Weights of a small image classifier: 14.2M parameters.
Rows from expert 2 of block 2, named by matrix and row number. Rows with one number belong to one neuron. Each number is 128 + 24 x the weight over its row's rms, rounded and kept within 0 to 255. All counts start at 0. Numbers have three digits each.
# up: expert up (model.blocks.2.mlp.up, 4x512x512), inputs 171-341
# down: expert down (model.blocks.2.mlp.down, 4x512x512, transposed), outputs 171-341
up.262:141143153122153156118109118136151131145150103115113141118084147154095102107133150129114150164148180109125145167087087137120096125148132168175093138132120130118150113136119127162133128130126108156103132139136148152130137129143114097170108137164145116129104123098117154135145108141102114104171143120151116190125099107129135116078156116115165126177159071134115157131142090117083106131084119170111115130140134130101101177160139110197128153152128138125109136106158150090129111135091137074124103136160133102102132097175
down.262:100126165118113160102105111140174154171102127130100146124147136155139154152109155095138132096109112163116152126135148145102090162145151148128136143160106113135168158124130145144127147139095158094141116123096095158123155133147076114137143102109111127158104163160124098105138089141124128121111097127159079138094137133098138135103082124088079111114149139127113092142154121128118112154144126135084164172110151176168143155158138156146118108123141099105151112139167148102122154160102163096118097141152163138114101136154
up.263:100190124137125158050121127148179142127124110173128126149153149102120138141122132151142169101107122101163151122127125079119196158124105107146145145152126105124193132128161162104140105157121115104119142122166110151116143156129135131143137069099086109168103152120107099144139123150126129155108101115115128177118124150122130138144144114121107131119109130147106158166132137136153116178117101183160117139097124134123138130141158120116111113088115139142145113111115137123122121103154093119121118099095141147094136103125
down.263:136084103163097123124141133104082134166105117109145160177132113153105143118130151105120150073129106129130130081148163124071125081121124163170110122120155153124126109141138118156126121096136163189103144147135138147168117102140130100117137123087124114105145148174173098113136105115181095144163070158119137175156109159145130136156122156131120149165132090094117150095119119151110118097171085147141162133172156122127112106155143119113151110100125079146091128148106160093113142112136131152106123167128125132156142147095
up.264:067145126102155163125156151136136091175107079139103128128157085145156150167127133121153188141139132155144151139100130125085166124133125129122097123129132132189130140149134125121144113157116169161087161121148135143137106143110121115166081134125147164142143102091147128129158147153083094116146136132173145135064107180110113138095115142100126111116144131156137154122141100126135105176154135147191080150151118143150071120154152121155127125143137125128171144115159114086120096104150132102115084134110151100103121127147
down.264:101154131125110155085107133127177159133098110149120112101144166131140150149129126133126129106127148124139133131128134111112149124146102121123137129158146072164154142126153137133156154125102128086170112132144139092101155126162100134098151111149145111132127133132135131101152129129119157117107125139105121101067149148109137114157110128141088130092158105120079091142107184153124102165106152162125123166129141168153148137142123120156148132105124163134166174126152163113075162098120099133098117129094135150104118160173
up.265:116140146124143128131142133099115118188142129137129150094125141113091138100131135131154106145111127141129135152100156119137108131169141148156121150140149133102144131117133083139161105116151076122149105074130107123171153138097087134128115153147162102128173117130106117130122142148164105097147177124164108139118138132104121137141132080107149139139107097130104117111111105148093115143120159133106134149087100140093138137192158131104160129114157107153119133131109144120127124109098106103074143138122123131145168110121
down.265:104147119119151116092206170160145139141163124127095158119120107104077151126119087148104154142129103106121087162138118136101163127178098123115100076144110138144130112117092109123107102127146147086128111111159133110120138124088132104108077097141142153135093121101107144124127105131129135108117140110112153113115150161133124105119148111118116098139141139149166135124108171088139128129114160146164124140156120128124082147151142115145118133156146111107143106154123106118122090100116123144177117149149111120138159119133
up.266:148203116094153114115095173164168151095166122096139124173194163117126120109128157114093127127097156122144135174134112121173145069115125168096149111159118092126108116121204124115136120155126073111124131114120138122091114118138157107187122097144118121135098159118126153138127154122107156153130174116148110134096141119133101131100118154118127175155085122138116123144146125125160123162125115138109085114107144125140090181108119117103155154155169128126116104139112128126116111149109192118151124129156144122115102101148
down.266:157149112126136135141156097149156113156111143101120145101110121146144144127140106110151072140090163111121133165106117151162118135100109100131085140137131133151113123136124080134164093150127105145141065093117129096129164128092115131132118164140093141149119112139091133110139144136108148134112162111122131106099121074163101128142131086095134141131094121118150165119177119137077143129106158071134133110117118146133131129120156164118125139104078155142112137103148137172146120141150114110152162096111096157115128070153
up.267:169130111151156129164149126116128095111124107131136159081151174082106117179130129123142177117128112114121086136159129122110136085090064111137112104145108119112135099115166133132151122156140102116150119103130173132148145102152111143121118091145144123083135130115161116131129155128109141148100153130121161115116139134179104130131152161135113120112114091127125160127129189115105129117138162137144122122138139144102119158128152075133123146113114164134167137123166141114085117125098084126124129098106097131114132124138
down.267:066094133104136148148140131124109075137096123129087105126164097099112120176144175117112103139086125149144142127154165110126134166109133114089124093140132125112143113080128153133068117118140146138117161180081145128147103091136111127111089146148135126152145136131173146149106126141144095143134122164169148128148110143141142128127092135096126123159157164130147136164144111151112138141177108117112109115127142101162096125131108127110107158129152118090098130105123106090111136152079132100142098119139155110114094165106
up.268:137148109110118145145102129116110160136155148120117141152147129116129117093118126149101150124100110163156120123138136124153133128144115151179172148126132158075129116159134117145126125078111102168076168133129148142156131161097117071133124123133148141161096139096182119110144089127125120146117116148184114135122118108136137122125090143119142127165138135106125131154110103153120141171181056150133101109102144117169121129102146142134146148151084149106107125093166089135130183143134128121135109089130119115091136153135
down.268:148099144169109119154140123080110126144147093146160144120104089158129151104131114119154123177170118114090139103173148136066140163123127118143107135109109143121132129120096150135102096133117127159097131151147122167186112137133123126097096173129134097105181162142164110138143156138130109114159108109107146186124141120132107115129124116173149088097142171120154168099135099140128118129142155154110170139103150114141162106151113144148151122107094086143132138120100136139124135140147126104136106155123150100127137135105
up.269:069136122108181120129135131113120137130150091073107120096151123121141186136111144109100124135100127103145118145146096149120134095101125129097097057137130104154123130102131155124122125103146090139141130160145133081194096112137122141130109160116161155108144168150150163097160164117088141110125150126107127111070134134172078127107086128114125128129139157104137132142111116164152100177119148152152128151145164149138102116122101122075192146151172145090152144126152118117088140124130145111128130118127134115112103143139
down.269:174130110145108125123138135126113133124176133138152106115158155089154117118131149141144126132110099106138090149111108081132147087114113167125141132123131170140121089105145151090151116129123111138136096184084138119086154153099151146163117168081141112126145127140113143108145150145156141122136124145077138116127132095120144124126114107108110168140125066096125117160114147125099141131137166120127151124150083151117134108150127135125143116113131099210096119097114160136126100104168113134082151141139119154136159120107
up.270:094122139131116125118145124128148102177116119135105134126137119102138105127174150118149122143125132117134129140133129150126118127140129102135113099145143090102156133143149130116152060151164103117102090144124169118113106139147131154110110141163127132165133116096157144146136151126141127147121136074142128164110104124148105115152122156133142113119103115139102147156130154140036118171121132108181114131128146131111115169095151107097124223093115141156138144107147164120121148121102099123071132109105139085100159118121
down.270:181080092130120125139122144149123130147112129118125155137066099152123144104053134126127129141148115116105130143128119137106133117124156138174173122116085141115098100160114107139120103131060132125118168160143134159174127135100132084118165123115131123133117120180132107122094123126146111129166122146105103116135168114114128108133158124091166141124102116118143124109161127118126133121114108098130154126091106076139104131134132156133150102151131085169148110144110148152142092181151148147128161158131122120164138110140
up.271:085148127144136164104153140093135123159142108124155144103119127113144170157109128104127177148147150110120119107114148127070167142168108123130103097149122154167136121134125155175121109129127145142137170131165135124183120142131109132119112113156127097096123150115168119092179171111129132104153091146113159132140124154135138140126114102129131149127153120123129128134136140161148080124134137170163115183119149159117124115185111095201117130099154171129132126139135128081123114092146110099120096146097149103118155105135
down.271:173110128114093129127086089103160119134112134130139172102109093169115172115102081144145157134150152172136139106129193172117167156126128073148139164122095126128094122138116092152175133131089144131124114118169146142153127134147134087136150152114114117122170097139138080093142160156106144134108158093114105150124169124098117132122105148133147116118141123138123116136182134130099083094115145104103112150104122128110147152141157116147154145134099114150184141173154146149129160186131116099110132168070135161120142115169
up.272:081165185139110118129150117104161098125127138129111118123144147094115111178166123123146121139132129107150141120118144113117122135174134125127118152132135116139197151123159116132128132139200120131132123069133148136127157127169120151107098112119113105147120119140130127130137135092147145126136101120154168115129105147126133122149113114141110117130127141132072151127103188110105122128117149154148110149112115128140151148103134116148150182099120172121142144105147134130130137080089091150093111078093157136094135148139
down.272:148084131134101125137115115119090126146102133124114143167111062156132124099135168125122093100126107152094151106089165122137158134152139153132123122105113130135107114143121096158168113100102160162125121148164155108140149174161155075131155166127167087116138111149174089097125118142138138158173138126101119125134144130134157108177173127124163169126148130122144129131173098144109106117143095122130132126131125101164129117130072157116148135119109117137113132105099154151123134159132141121085157163130117072143143149118
up.273:048115158172129111115177097107155101133104120151146121114129108126126115153169140106183123126152141086157155119130121101068123140184133117125121160120130113146192139113146159140147112126183102093140113125130129134120133120140145142131111115152096130153090143132109123165140155098169136131084129105124158123135129167122121119140123106132128111135130086122122136141125149118110125118103150154192092155099139139117114136152138141103102197081144161160155152092111160137136152113098149149097138094090111128123134117132
down.273:167148109157143123182114160118102090127148138088109155150116098165119144092117138147129166162161143118110132128152152141165145095086131147151173144118104115118075086157133083166140101146099115125095155106138182110149057161114153094137133159129131151151131133114134123092151136113101090133177172144148106148116146122139145113147139108090180174147085115106134153115169104151121092144141102096109119144129105108103133129144160148135182138143138107181115126152125131157115101151136145086105126112152142126116139137162
up.274:099178135148121148080188145103104114152110135157111119155148088128130137156160125124094131078088097151144150095111149130137164153113097127147120151148130134162179134132146172119133158125154153166145150137166091126122153149113102127139123105078106098165142165143159073107156119141108124142096119142136120144099120182131153138149122102129123122111115130128098133154137136161151108153169087151169157116141141134165144136140117119108116104065109144084108109155090164121131146113147106121129112128090119118104122099133
down.274:141115110141113128109106127147127161144118150120135141141126177158148155151137157113133150100135109097100103121113126116083099095126112164158132122118145135139151101149139144128125122156118106123147155115085111184133151125116095133123147077089127110129085129158109135092130113139174137101179097133100136110133135090130155151118118122123107161154097064119100141111121173129113110130146160126125139172163092159110158171162179126137170080096116100195116064145126187108097114095165156154091114124156134146148134130096
up.275:158144135152129122117102114103116123128149136120140122114128146080142125142093142130136138159118160082134112120173112124152134139111079127124156131125139166145108125086112150149143130156106125140169161138110154130166109111122122126132136133134131086107142147113136166101164139120136117123140121169165142116135138110104118108118095098104124149136080133083154105142164160167153090131154117132147112129099142150086126124163082137170138141084150159162107129106164155126127092122097105089120112115085147101136129134160
down.275:116111122098106144161097109108126111122102125129124121122178123129122105142116140098113128129102126178171151092130150131159140164157122113111149169142099127078124131118142130166136149098105146118122156121113125135144129068147125120141143116182137151099147161122142117156131074141123137110079116161159119115136124144088100116103113165114119129165156128163106084156169122134132095095094121152090099155094139127147107127141119102160107100148165132086140146123114109119128145196074110112129111147115132121103113176128
up.276:114116164122110122155180129129100107101148170117110141154121159119108163150187123077184135124119136145160136131136182146147131090101118144154167122141138111130107103102120088148132121132114111125078117069112182132134125133137102110087068118117122114155135106134171080107122142122145144152155128130137134115102123128174142146141098124134086135146095118093099123145134175117129140155142153093122107110107095102133141173102111133110149158161086098116122127153126150150128165109124146134118150091131105066070143145120
down.276:175119111123156145133103130137105118119122112120103151123099117104139133142075132150137155103123143140117124127131145146119148127119120112141135161129086155140114113141135099173133144134100095167150151142159127116159136111133124076144152109139162139135143108123117112111125102135093143142176159159138130136142136147102146146115150167071158128130147117112089156108139124119131118138136102096136139146123135082097094135126135109192160134156136112172169152140148126133097109131107098132071143160121100150126150136173
up.277:128103186185132139139175160095109094087142108141154114122129117115115111118172134140123144092150137109088099130111151109103151107158122151131099113119123075143119136123142147150125129087184127125120114132188130073152128125187131138098123148145146147094127130149154099134173177102151108138119137111121135125140134178148138136159159136132150120137135136122110115127115159137127129110139113169165130164135146129096140111135140124144121187136170155152165160128113131136104182127094103139072066134110117106086128172114
down.277:120158136163158107122113094149163139105118138112120140074114127173151154126161132165136117154131170088106141161120135131109136105095119120109126094149098117114122128117109152157164110151145093127183124100128127141121140166140159101115121161140118135134086101075098168092150189141122159122118164103106150138092169110162138125140132118132094144128138102094128154132141111145125094155132147148137137161125136168125137102138114134117143156113087157150129077114127145141102141108142144120126165105107104138122125081177
up.278:109136159192122139112147112123156152107152112135102159151091125127124128116156152098136118097149148132121130130116111176147189126180125136104131115147085109143121139107127155162152120106141136122109078141180119089130131135168128111115131145133105133140099110131128072117140099127143121133101133061098085120084164118141134147138129097134105174155112102114097117172146117129080120122114100142127143159130134158121158148113147132131122111136141122169134105137104139126107166126113132110125103150144121160106129116125
down.278:099160128134147107158144072131127086141106154122129114102123147130121133138148183092126118100106158070116112170129143143132075124104125169134135117113122156102151124098100142141118121130181116167172136115109116173162144142128112124147123119102134116170129115106138183138150123093157086126115121138159150169140120129163110131136102104105106109170135143128147148111145132128155143125143121155160097098111118152140104139139143143121135171121114129103111104078150149092164118105092115110170107091116127079127128072167
up.279:151136141124141151131116128135170137134144132125131145136116148151103149090130129115106159152109167127150115158126080104128092154131126141156186158127068121137132112131128125145127145108088130128125138158116116147141131154126100130121134128121111148132084148065103139119160093128141143108143124132153041149125150107088146126070080109075139162150122128143138114124178104109135104119135099107085152153116126141117104146147140140180116125157117107159163134142184132130131131158139144105143125124147189156124128124179
down.279:098103162170152124129132117116104130132111100127090113157114100131125126111125144136156122165156145094122149144131106085106140158125143147186089103132128103162159120138149131110102127139130133171100169146106106138133111104097134104130129172089118114185116152156142141103127167080111121148163129108141146169137113132129106159135171098132136088093098121115125163117102070145092152145163111139137138097099135095125111124088157150087147139118112110112098131113106157127127133097143123151106130115141130115149157075125
up.280:159089111148148124156151112140138102126148097091108149116174137124117126110171137100112158129128105128147105148109094154141136090126096150144112116122127120100108119131130118134149107126126092134087066150119192088103137156133128106122069172147132168126118124111118104142137149118109108158093170080112099142109104123189126125118152148135135130134130049119144135153146094129050130147113128086170113136151150140087078185109162138101097149173111132116118155119149125146126150123118158094116137128138114151106139126119
down.280:131096111097100112110109139121137127130057165186129139167118084129120135151113119166125168121131133185139118143133155139108142132128161106122107175129069130103165156124124085118131115127126131102108128157151143168130138155135147146119123105170113119170129093113106104123100116161129124116120157121159138153169132126077132107109126139095149120107071129151138147091149071140109108113151140094122128130142145093115111180149142127102121131131074140146159143148142143141153133150105140143100138139123175171158175163138
up.281:082161176121121144149145141140105100121131144119116141119153095117113143107148130105156136137121132150137170138126133100102184130159140132133125124134137116132126130141143119141135138084137122157135119072127109117212100121109121115123091139140112126111115100110182090104148195116119161125117136081133147117139158110123117134118096105119120108116156124118134165154110113105113114137115128133161105102111121145155113092092137137159140210123116168122138137120125113124115193109167122138161116128100103112077120093131
down.281:126199138137132132146132160160123105096160129106101136122138172143111168143131094093150139151138142138130150146121167147119175118148135160095131161160091108158135119118164112139110165150116140095147160085142068170147129135129121111131136086150119138106081123147111100123106137134082151075151133142129163123096169154103132138095132133111082153146126125137072136150112157143147115123103121137092121165134117119170149131120136134184150097136144156139120096156106116130126105109114157140159130143166110138074118119161
up.282:117129141186129138145127081125147132119152150128158149107119152157115152127132127112142119107126132107122110162202111124094101106150115146143153100152123102132167102089136174133111121136130094094147113095129127158167138118149071137112138109094139085140092137142114126109129163108173140115145081085103160109132169082174149142124094117130071120180160120075059113126109157117124143157129148132121148119131150121140139125142140119151174141137130139131124078107162159122112147106117132133135114107139097139112125140131
down.282:092092106076113109144121132160074154136103120113178144144110098143126073111125159139121096079176089159106192143094149132112141093106173182107080100094151136132117119159138099107123096123115163136069152128115128139130136165123138124131092137145139118137127109151126090143116137148131102125165162144124142122152110180153145134150187150110141148134133134133161124121136056143101135130160069135123110121124164091143079117159089156097120085132137112150106086155107124125160115092091171158126132148164136061147154162097
up.283:121112145200115135167117087093124122101174150144169118117105138190086096126143141105150137147157168106112109116134119113129111107188095158154161131120117135107129115112127155194146141126140101109096126094145130136137119101157119082133131140139126113102135142106144116119137138110155128127111090111109146138138152093185113121141123127144166129189157076104110110128131136116135123123095141134166115125088131138098150112112146103130111151146144149101119109103140142141123160132124121133088141147083129141071117092110
down.283:139086100074151143112114127174112163151110119150163133127123132121163110098126156131085045099125094127107121147136101122156118130094155149112101110149159108124156100151163111055136112119097110115133116148119083109119138111138122175126116138147147123133152109148120140156103119171115152114142139141080115092126113103107121113088147133119147132085107142135167127158121094143127152134128112114127149102148119125148133113131054157129116095123139101129134133125065143136130118150113155149155164102123106081176149129113
up.284:094156172151161111127135128112134140148128131132097125142134073150127109156133145103130131139150137112110139112113107150073196129186121163166138158127131099151162129146131144117117101135145141109136147117143104142118119129118151122138130096129047125145072116142147116111130155095168115117129113059115151164132174134124139129123132089126118125148106081145113134141127114138092121137132133126111071154101109162085126160164126117112137103110132125154133090140103147122133153119139136141137128152103127164156165082138
down.284:138136109184139131166156106114085131117141124134139127104131122119130118098153109129148121136137147120138110103160097117148091096120111117133165136132141126112112126154137115136156143117145113139116112061114165109106101103117176146140088158122124179103148120101097141141147141106124096160104115144120145120150121132163126124123092148177143110125096097145152123104100133105168165100138142162170129094154148142078124078116117068138099160149120136113119155141135095131106150089169094144138116113092077158142117104102
up.285:129160126145185127155163142126154118144121092104099144084100139172086114165142122133158140138136161102092150152139138113098140087086136138123090114120140072112088118131154094144158143146146076118144189077147141097147090104133123098126121103150120156114154115104104157144126176116099101184152127119150128152087124153165078138127193126126141091111113133128128189099116118094127136164113130153138095133105091117091115135113161081141113156126119161094154159147140121135119104084124113119131117107104098125091144081167
down.285:103122137098080138114104131132103119110132156155143096172159143136163095155148202119137122097101128151117152105129138122122121146148149130109184136133113153120160131109145150159112156107115164113122133137095133123106159114146128133122159091120133105137078160156121129111122092146142148079150134175125147125137118126104168117101106133109086185178147121124103125142155155145143093154113106171110155141152136162150169127163124106131136073118155113126081110148108169117135173128109165134098104139162155134130129185119
up.286:147146108168134132102108081109160157126111110119106117142122145170101107127130151126110120055058125144090098160134108140140071142145104126160175112147122141080159131110137177119163160129113138144161127131203098138112181164143131140193143110077160086140099215130157113137151123141101128152090094131107089157125174127135107117148131122134119140137158131098127135128149074133163127123139092151152186119106135137163121090117094145123090117109149131087096122116108100125112107151145133108166140115103128137119127098133
down.286:127096154104127125182120154120095086121119134108133126133143136139126101139145153091142148117118103157158145124108160119113156087132145168117114165117129126128129093110143082147117139146138132129057148104092144169148132156118106109119110123144161158149128127161146122142100098138148133103184167150165137108138103154124154174119130121076129145158133077099103122141144106127073130131143128099078083150108111109124109162149146140112158119134163120166120122122100143111126105121081162152091129139190113109091160137106
up.287:119156112131142135096125112111102139181119099129158148083115108144169195163127124150121159114129127120122121103121158156083152113143099121115104105119141141171126121166111115154145088146120167148110141100197168126175113146116116125166132117135136154098128128101120118087176148125087108114124148131121163152111085151159109130130155161116116136122160124134135129116141165139141100132124118170142103165148124176132120109191143097162147117092130146135126133137137162116137080085116103095129112164117115097128111104143
down.287:123150152130120141085116142127156134113115091148137124094135113138107146129115096159151122150126140182143152110159128141125166140136110083129114131159116105111144121099122127147135136119122086116124112146139117099171158096120125126105142148149162114111139122127149134128114147130097181111147171123137162126094169155087124117135139143133099094121156117101096133142099143162121117160093146177084141155084148124117168124133131104130148154127137162128120121158110136122084167145107096116101130137123094153111173150165
up.288:125157155126130123124134111134185131138133148122136143146116140137116170116131130065094134128179159086140132137113115150108129112161104170139108147133100113202118144117117090127109133125159133120170137135164116151136141131150135119141120084154102113108125113162111150089148105116139139108144122122129133108128106128119142115132128093131122176158129106117137128127155126131096104121099147155101089170126108134134146196151131150158171133129153159175132093130104161119136090110090153121159120128164124116138147101146
down.288:120131134120127163156113108081108135128162122135115121168125099135095130081086133123138115144148163150184136126191123107163097156112130112156166172131152130115125092124139127146101163117120118155097110130134130139123092129117089106147121172112136117152168140137146134128131124131117126116117125137185092175120123114106123144112078141124145074124141159120117091120142104091145156125136106145073145091107133117149142153130123135144157166177130114097133152132145111119127158169146110102133099120124144113118100135153
up.289:098128160106129144105088132173199141119147101121133123113129148111115132130134167126177124133119151128093140165081085119128120124167151115121133095141125119139162151135170125133150101122103110136141125142146104128137158129146102135120142154146150111136104130130104117141131168133134151110140141087141089126056124107108059135078097149090141120124152120102141152139141106104126121208123128151145106140139098151142080146117112131145119143126152132148147146137134142105101126151162150123139129147145160171102123135136
down.289:132105108107102127119107138142121146144102141152103098162138135132149079142088163111128167124133110160138134115123151115099098154131162132145137159123120142127133149120126128122093150144107177109138146123085100153122128111086105152140177089133117118167125140177155129165094080131147113121135109164155120132147119142082115142132131145102121120174130158159095099132153134100096133132109096110088121139104119095179148181158157141124123082107172087132128112116143154095141113150092159147096101167149164109142136149111
up.290:143125137103155090112118167155117134121129080090102131118166115083101150113110138128084134140103096100110098125102158143119129098158117147121107097134131107113118131113134107117111115131147118122136134164149126118154114138136158141161151093174152138090148105135164148110100118119115112117137134137144141119124119147153127107142167164120133180143153102105124106155104130162136130147140115157136112138125169117128119158148132118083149174139189121168111141116098123072110126131081139126136090151160120096135114155120
down.290:119135125126137151097140094143151147127155156102093111140126133101100104124137141151119143166123153126143099171110072153156088117099096126140121143118064113116160113116095139151140132124149058122137093144130158102087116094141102133113099148141124106115124108108087165145140107092130124143127136097121089142136103054163110125132135091091156118132077148114140134135136133105109174144121153073130127117083130122075129178105151121149107147132104147093128136102162118159107113137127104110100154094123129134129161120171
up.291:132152127163132138124155125102139116127132143130112143128118180100087134102099123147135144158114168111114133118128088109122130119105100135183113137145132151108139104135125141169137146123147062148167151124137125131212136091100089122110121117142122094081116121099127146128170171101137163127128147143140157133146145121155120125124145122130138140129116110089124156132107167134147093126129146147154143140081119126098117146136148117168136181089126194134115136138155157122125158127147115139143131115087137133123153082169
down.291:124133133118146119152120116124125118108131130076147166104152147096103133101129133087144170103083102144149112095139147128114164134144114096123172145143103171087121106084141128126087161104100122089148148139098125161162095118137123126134138090099128103108131150159144092143098116168165150137112116148130140138158152143121129160113076141090063129142167103130110106150126151112139132100143125125101104118115127113112125140150144142152153125162134111139130093157112136109141168131112118120145134112160093135102116136120
up.292:127158135124108116123109102082140123142109120140146108143152132131141140117168122152082105125117141079117137103108138125136083145142104126130093165110127104113184123160138102127154116155177115128110116095125157142124138133151120145130132155144139118124151152145100181152162118140116099118112128128136131137121082121108124101145145105136153150136097125144114182141140099194059101128126127143122124161126145120133141135128149133120132121056138156160102136088078118137131089139080132120098108109130163112103160126112
down.292:132091118144107133104156139160171145160120109143136163131140108115089104111095161159169114122139095170097127139097175101111168127107169105146133123149122139110115142148116102163128089129097111135101101129146159130150142147113117110109142135148165137113095081115142126139095111142153159141135179120170088183108153126104138123153197143109138134108129149128147111109103124092105140134125154149124140117144128099130097169145165157074168129132105095147129110148174152126121135161109135132070102150130141130174167135124
up.293:119141140098113127103136107123195109162116113169146117139130125110130133158159153142137110140130124107135130127131147114141115150154134099125120131138129103101200137152165120124175059157173100093111089122148110134105158161177131140108128134128108131133135106098143133162130125151151134166093134101124131145118108137123103117138131150134154117121114139152110157147126152145078123152114131123198132143120132124134133166101145120077104181085083156154164138098148153133108100142118120149102153100089153108116167107108
down.293:176083131165135134128145150144086155160151120103108166129076117124101107086058151112153109125150117130108113137115130127122141107120171165182167088122133155088102086157112120141141115122055126172123121150144127119166130135081120083123155147116131124145128115173129093122101124126160117134174126146140081154112144108117122131120172127076149142122113100089130105138130119109106139130122106120104171123113114124136111141144134146127134131123137068148101109156118148147126152155131141135093136172129119103178157117142
up.294:128101141123144118150143158160146121120150099137096120116132123155133115172153152137124123141112143131120119162101106134151103112108136126108113094118102113104124146142142119133190091149139102122100119145143149118076119122175162126145073159152174184108098110059099147150110143177084128145136144077154092161087091135127089115100181169095161121129131132148149151124141097121114126134103116116154127127139126142120079131099142133104104148170119131127152140134170109138117111158145175122109145161120157125127140139125
down.294:177141111129101126128089138095129104114105154117141169129144118167091163139136078150125174131127134178145148134147155184093169107141113118130146164147080097132127178123139064155156148131116122063109133139145143160127124171133139096134110111165106123127147152132127090072128126147081127144077162147150091114093164157079122106119078151094116139100101100120079134119130091174150084143118112110094117192109156140104112145152122106144141115139114172157154146180137104146117147119121129133106134155150152175104141167171
up.295:117137117126170165118133142113150119161126062102119161127119125144114106137152136094153132155138145132122168126085122134115113106124150151156100134143134066127151138157163101138166125140140075157099163123143114144119098115136102103151092131151126160112133107108134139169119155146068101141160111100142114158090072140120053136107173131125147093111135080141115194136120085107093122177082122166132082129120119120127100130116151064159105150122139141100157154142114114089112104116134137101126106147121123119103140082137
down.295:079109159090071128118103139160140156100144147158136087144161124104173091143101158133135124077111108153140148116131134115132139162154147150108174114129135148141136136098127163137112147089105164114133107150120120115124165119126123141127151095145150112144092148150135113127121112137157160095127142146132123110111143150108135133109109136106064160163155150127118107151149145112146122156125113159126132129153123190167141145153106140125125104149157097113123117128144161104130183116125153136114097138128150105136104190119
up.296:106161150127115129099168147132193152113143144129121134133121160144044138137142116120131138096141120171145118150135162097091120130177094154154120163131120111184165132067131122141130156154154144094123142100140119122107188136148083133127109102078124091168143160134128099111127120120150115111130083139155119108128105154112151161136170085124116099147167096098086131127106119124108134139139136140132090150141108106125139157148130140119157121115155132111169151107113162140136108101115102134101125090122157157095166125145
down.296:140081118156121128157095090106110119140091129141112122154131085151144126131129174133139109110139116086104172085141128134115142139133180149146105118117120128101132129148148143159191127114123134108100165140110085140116117112168139101115171141113126133116109127157163115104131162121143118157165078159129131112107112137141144102124140144144166141133121123103124121106157127149130092128152121110135140156129165110133139133116105155128151133112135116116104082118107176131105155144126161138094123144099137100157082123092
up.297:170141107171136140141097066100093152128128138134102121115105144128120113135106134137115131103129158125119075102123122087143100119143087144169145150120106145088139115114124142167134150125136119141171151122182145137107097123104130076181118112108151137114138120150083122138115094114115118130106090170117124119132112123146118129131115154122161117147145071118118108113129134115132137097089122134143142098100126118136131122127174110177116116156121146076117127107131097129139130137095074121133128156114099148128117126146
down.297:096117122112140154107143190191108142122128125155089118129165144110172086137140180156080119110121111128160145093144106123148144117132115164121115128161140089100189087131137153061119166129139110112113132104120100081106123097130107147136118083133119164139081136128109137176118103117144124119131107116145140102133131146155138150084162138090090138122079127159100139168088136130112160147154102105130144120129133170141145131119089130132102110121149106097124109152087119123099119104131160165114109122119136107146127129089
up.298:093167107107165136104115100148184159140178154119099150121147122171098164102095147103094128153115153126145150166140100110123135106140104139118144128154130120132091112114136157157129130105083129146145173137135074151117111130099124108175138112130128113126094192131127156087151119137105184117164116159113099111087160099119118124101069126114133129181140122104144116153148110113157102172119127155123097143141121131156110116161123135136151121146170086108134079128102122115116120149142125088179142125128104163130081091164
down.298:135112099129127127094154156172153155140137137123183166093098116119141131124096150127158104151161134104099147134101131108094199120105130134126114072146128146143113088122120125125159060118101101139135125148141116085149120112125127112088148162119119104098138104139147119130117166144163170144156147107114139112110143117114095129152173109138126136100105125124160129158128143156106135138133142137129105118111124122110101127136105146104148117091107093173121122128107176151100124118136126148086145145111120110182163108125
up.299:143126185145136141140124084072095130133120122091141137118143079117103138116108122131110113139136115155118102109100131162138106129133134131188105125138113112127115133084128076115115158089141146149150088156131148097131123119131120122153103143115130107134163108156123106124116110154090138142106159102140116146138115155098139143101106129119127105115146129128133128142131124170106131124127150112065149140111161103089144128109058115126156172119110120102116130177112116127122168111065100127121156176135135136128182153154
down.299:079139135059116127119132155163121150093150124128095090154139129101138108156119137128107137109118109186133126120124150141165131149138126122107122121123144136155140123107117090121111154108113162109101082092135129098114142108144112134117116086147133201126129118132112127166109112114118144126093133140168120075127107155130119142102132152103109110147162148167127151157107096116142160142088120116145102093152130136152113159112125137090075126157158129080162153115133102153150142130129164160130126102125126087137147150093
up.300:092089155146137172136150167110099150124166106104123150140114103135117134113112138096162106095136115158142158155136156139129125095158117146129144091145123136163107104130127151196160135077104157130097157142146119124130153097138129082133082156119147128115117132141168099114154154141122132139134118125131111107076142143136099140104081146133143121153164088096132088134137125132162116121143122153150114131146126168134064092153085133124125151152159105103118110134125139104099161133145153111106085169106135078115127159127
down.300:101137127138146124078135164153157136140131078152104108124118135080146152174097157138142131169162126120093092144086109145115144141166151143119113130117116106132145151174111134132127079118132082100128094142157109142121118162108147113105140109194192178107102084143120126184094104127118116112149131101157120125108136146081095114128159142090150082086121140145129107145092146157127148145073128143148123159120123120142125182103159148114126122145143149181146157112161137146090128139127141153074133157112090108129156125137
up.301:117129193141118123112136138115106119092132132131139133150131103092120140167167140153176142133144112171127115097094135116118148156173135102131155146125130143126186130113138151124143097077126176123081098129161134101108154150169143121108123125124122138114114140132124088146125146144134123134107145089146148127127093168096136137104126134105137107100136139135131135137123149137144117113114116116162133143138151115094131115098100116118124136129083158113161155137127132138123156139145135141094141122107166148101170181126
down.301:096140162144117156097119120146096139175155121159124108102133102108166117105126154100107102114111100114123133131129135100132111174138134169122105096135164127145136108131134158093130141123125152163168111137096094087131107116114097147156153160101115133140144144162132121130167135142136132130123107132118105117122124096130109121122116099122133134115175133166151117175127112141105136136115146139142147114144149172182166101144112167124101159089137109115102110083121136126137155140115132126114105122107122065147100118106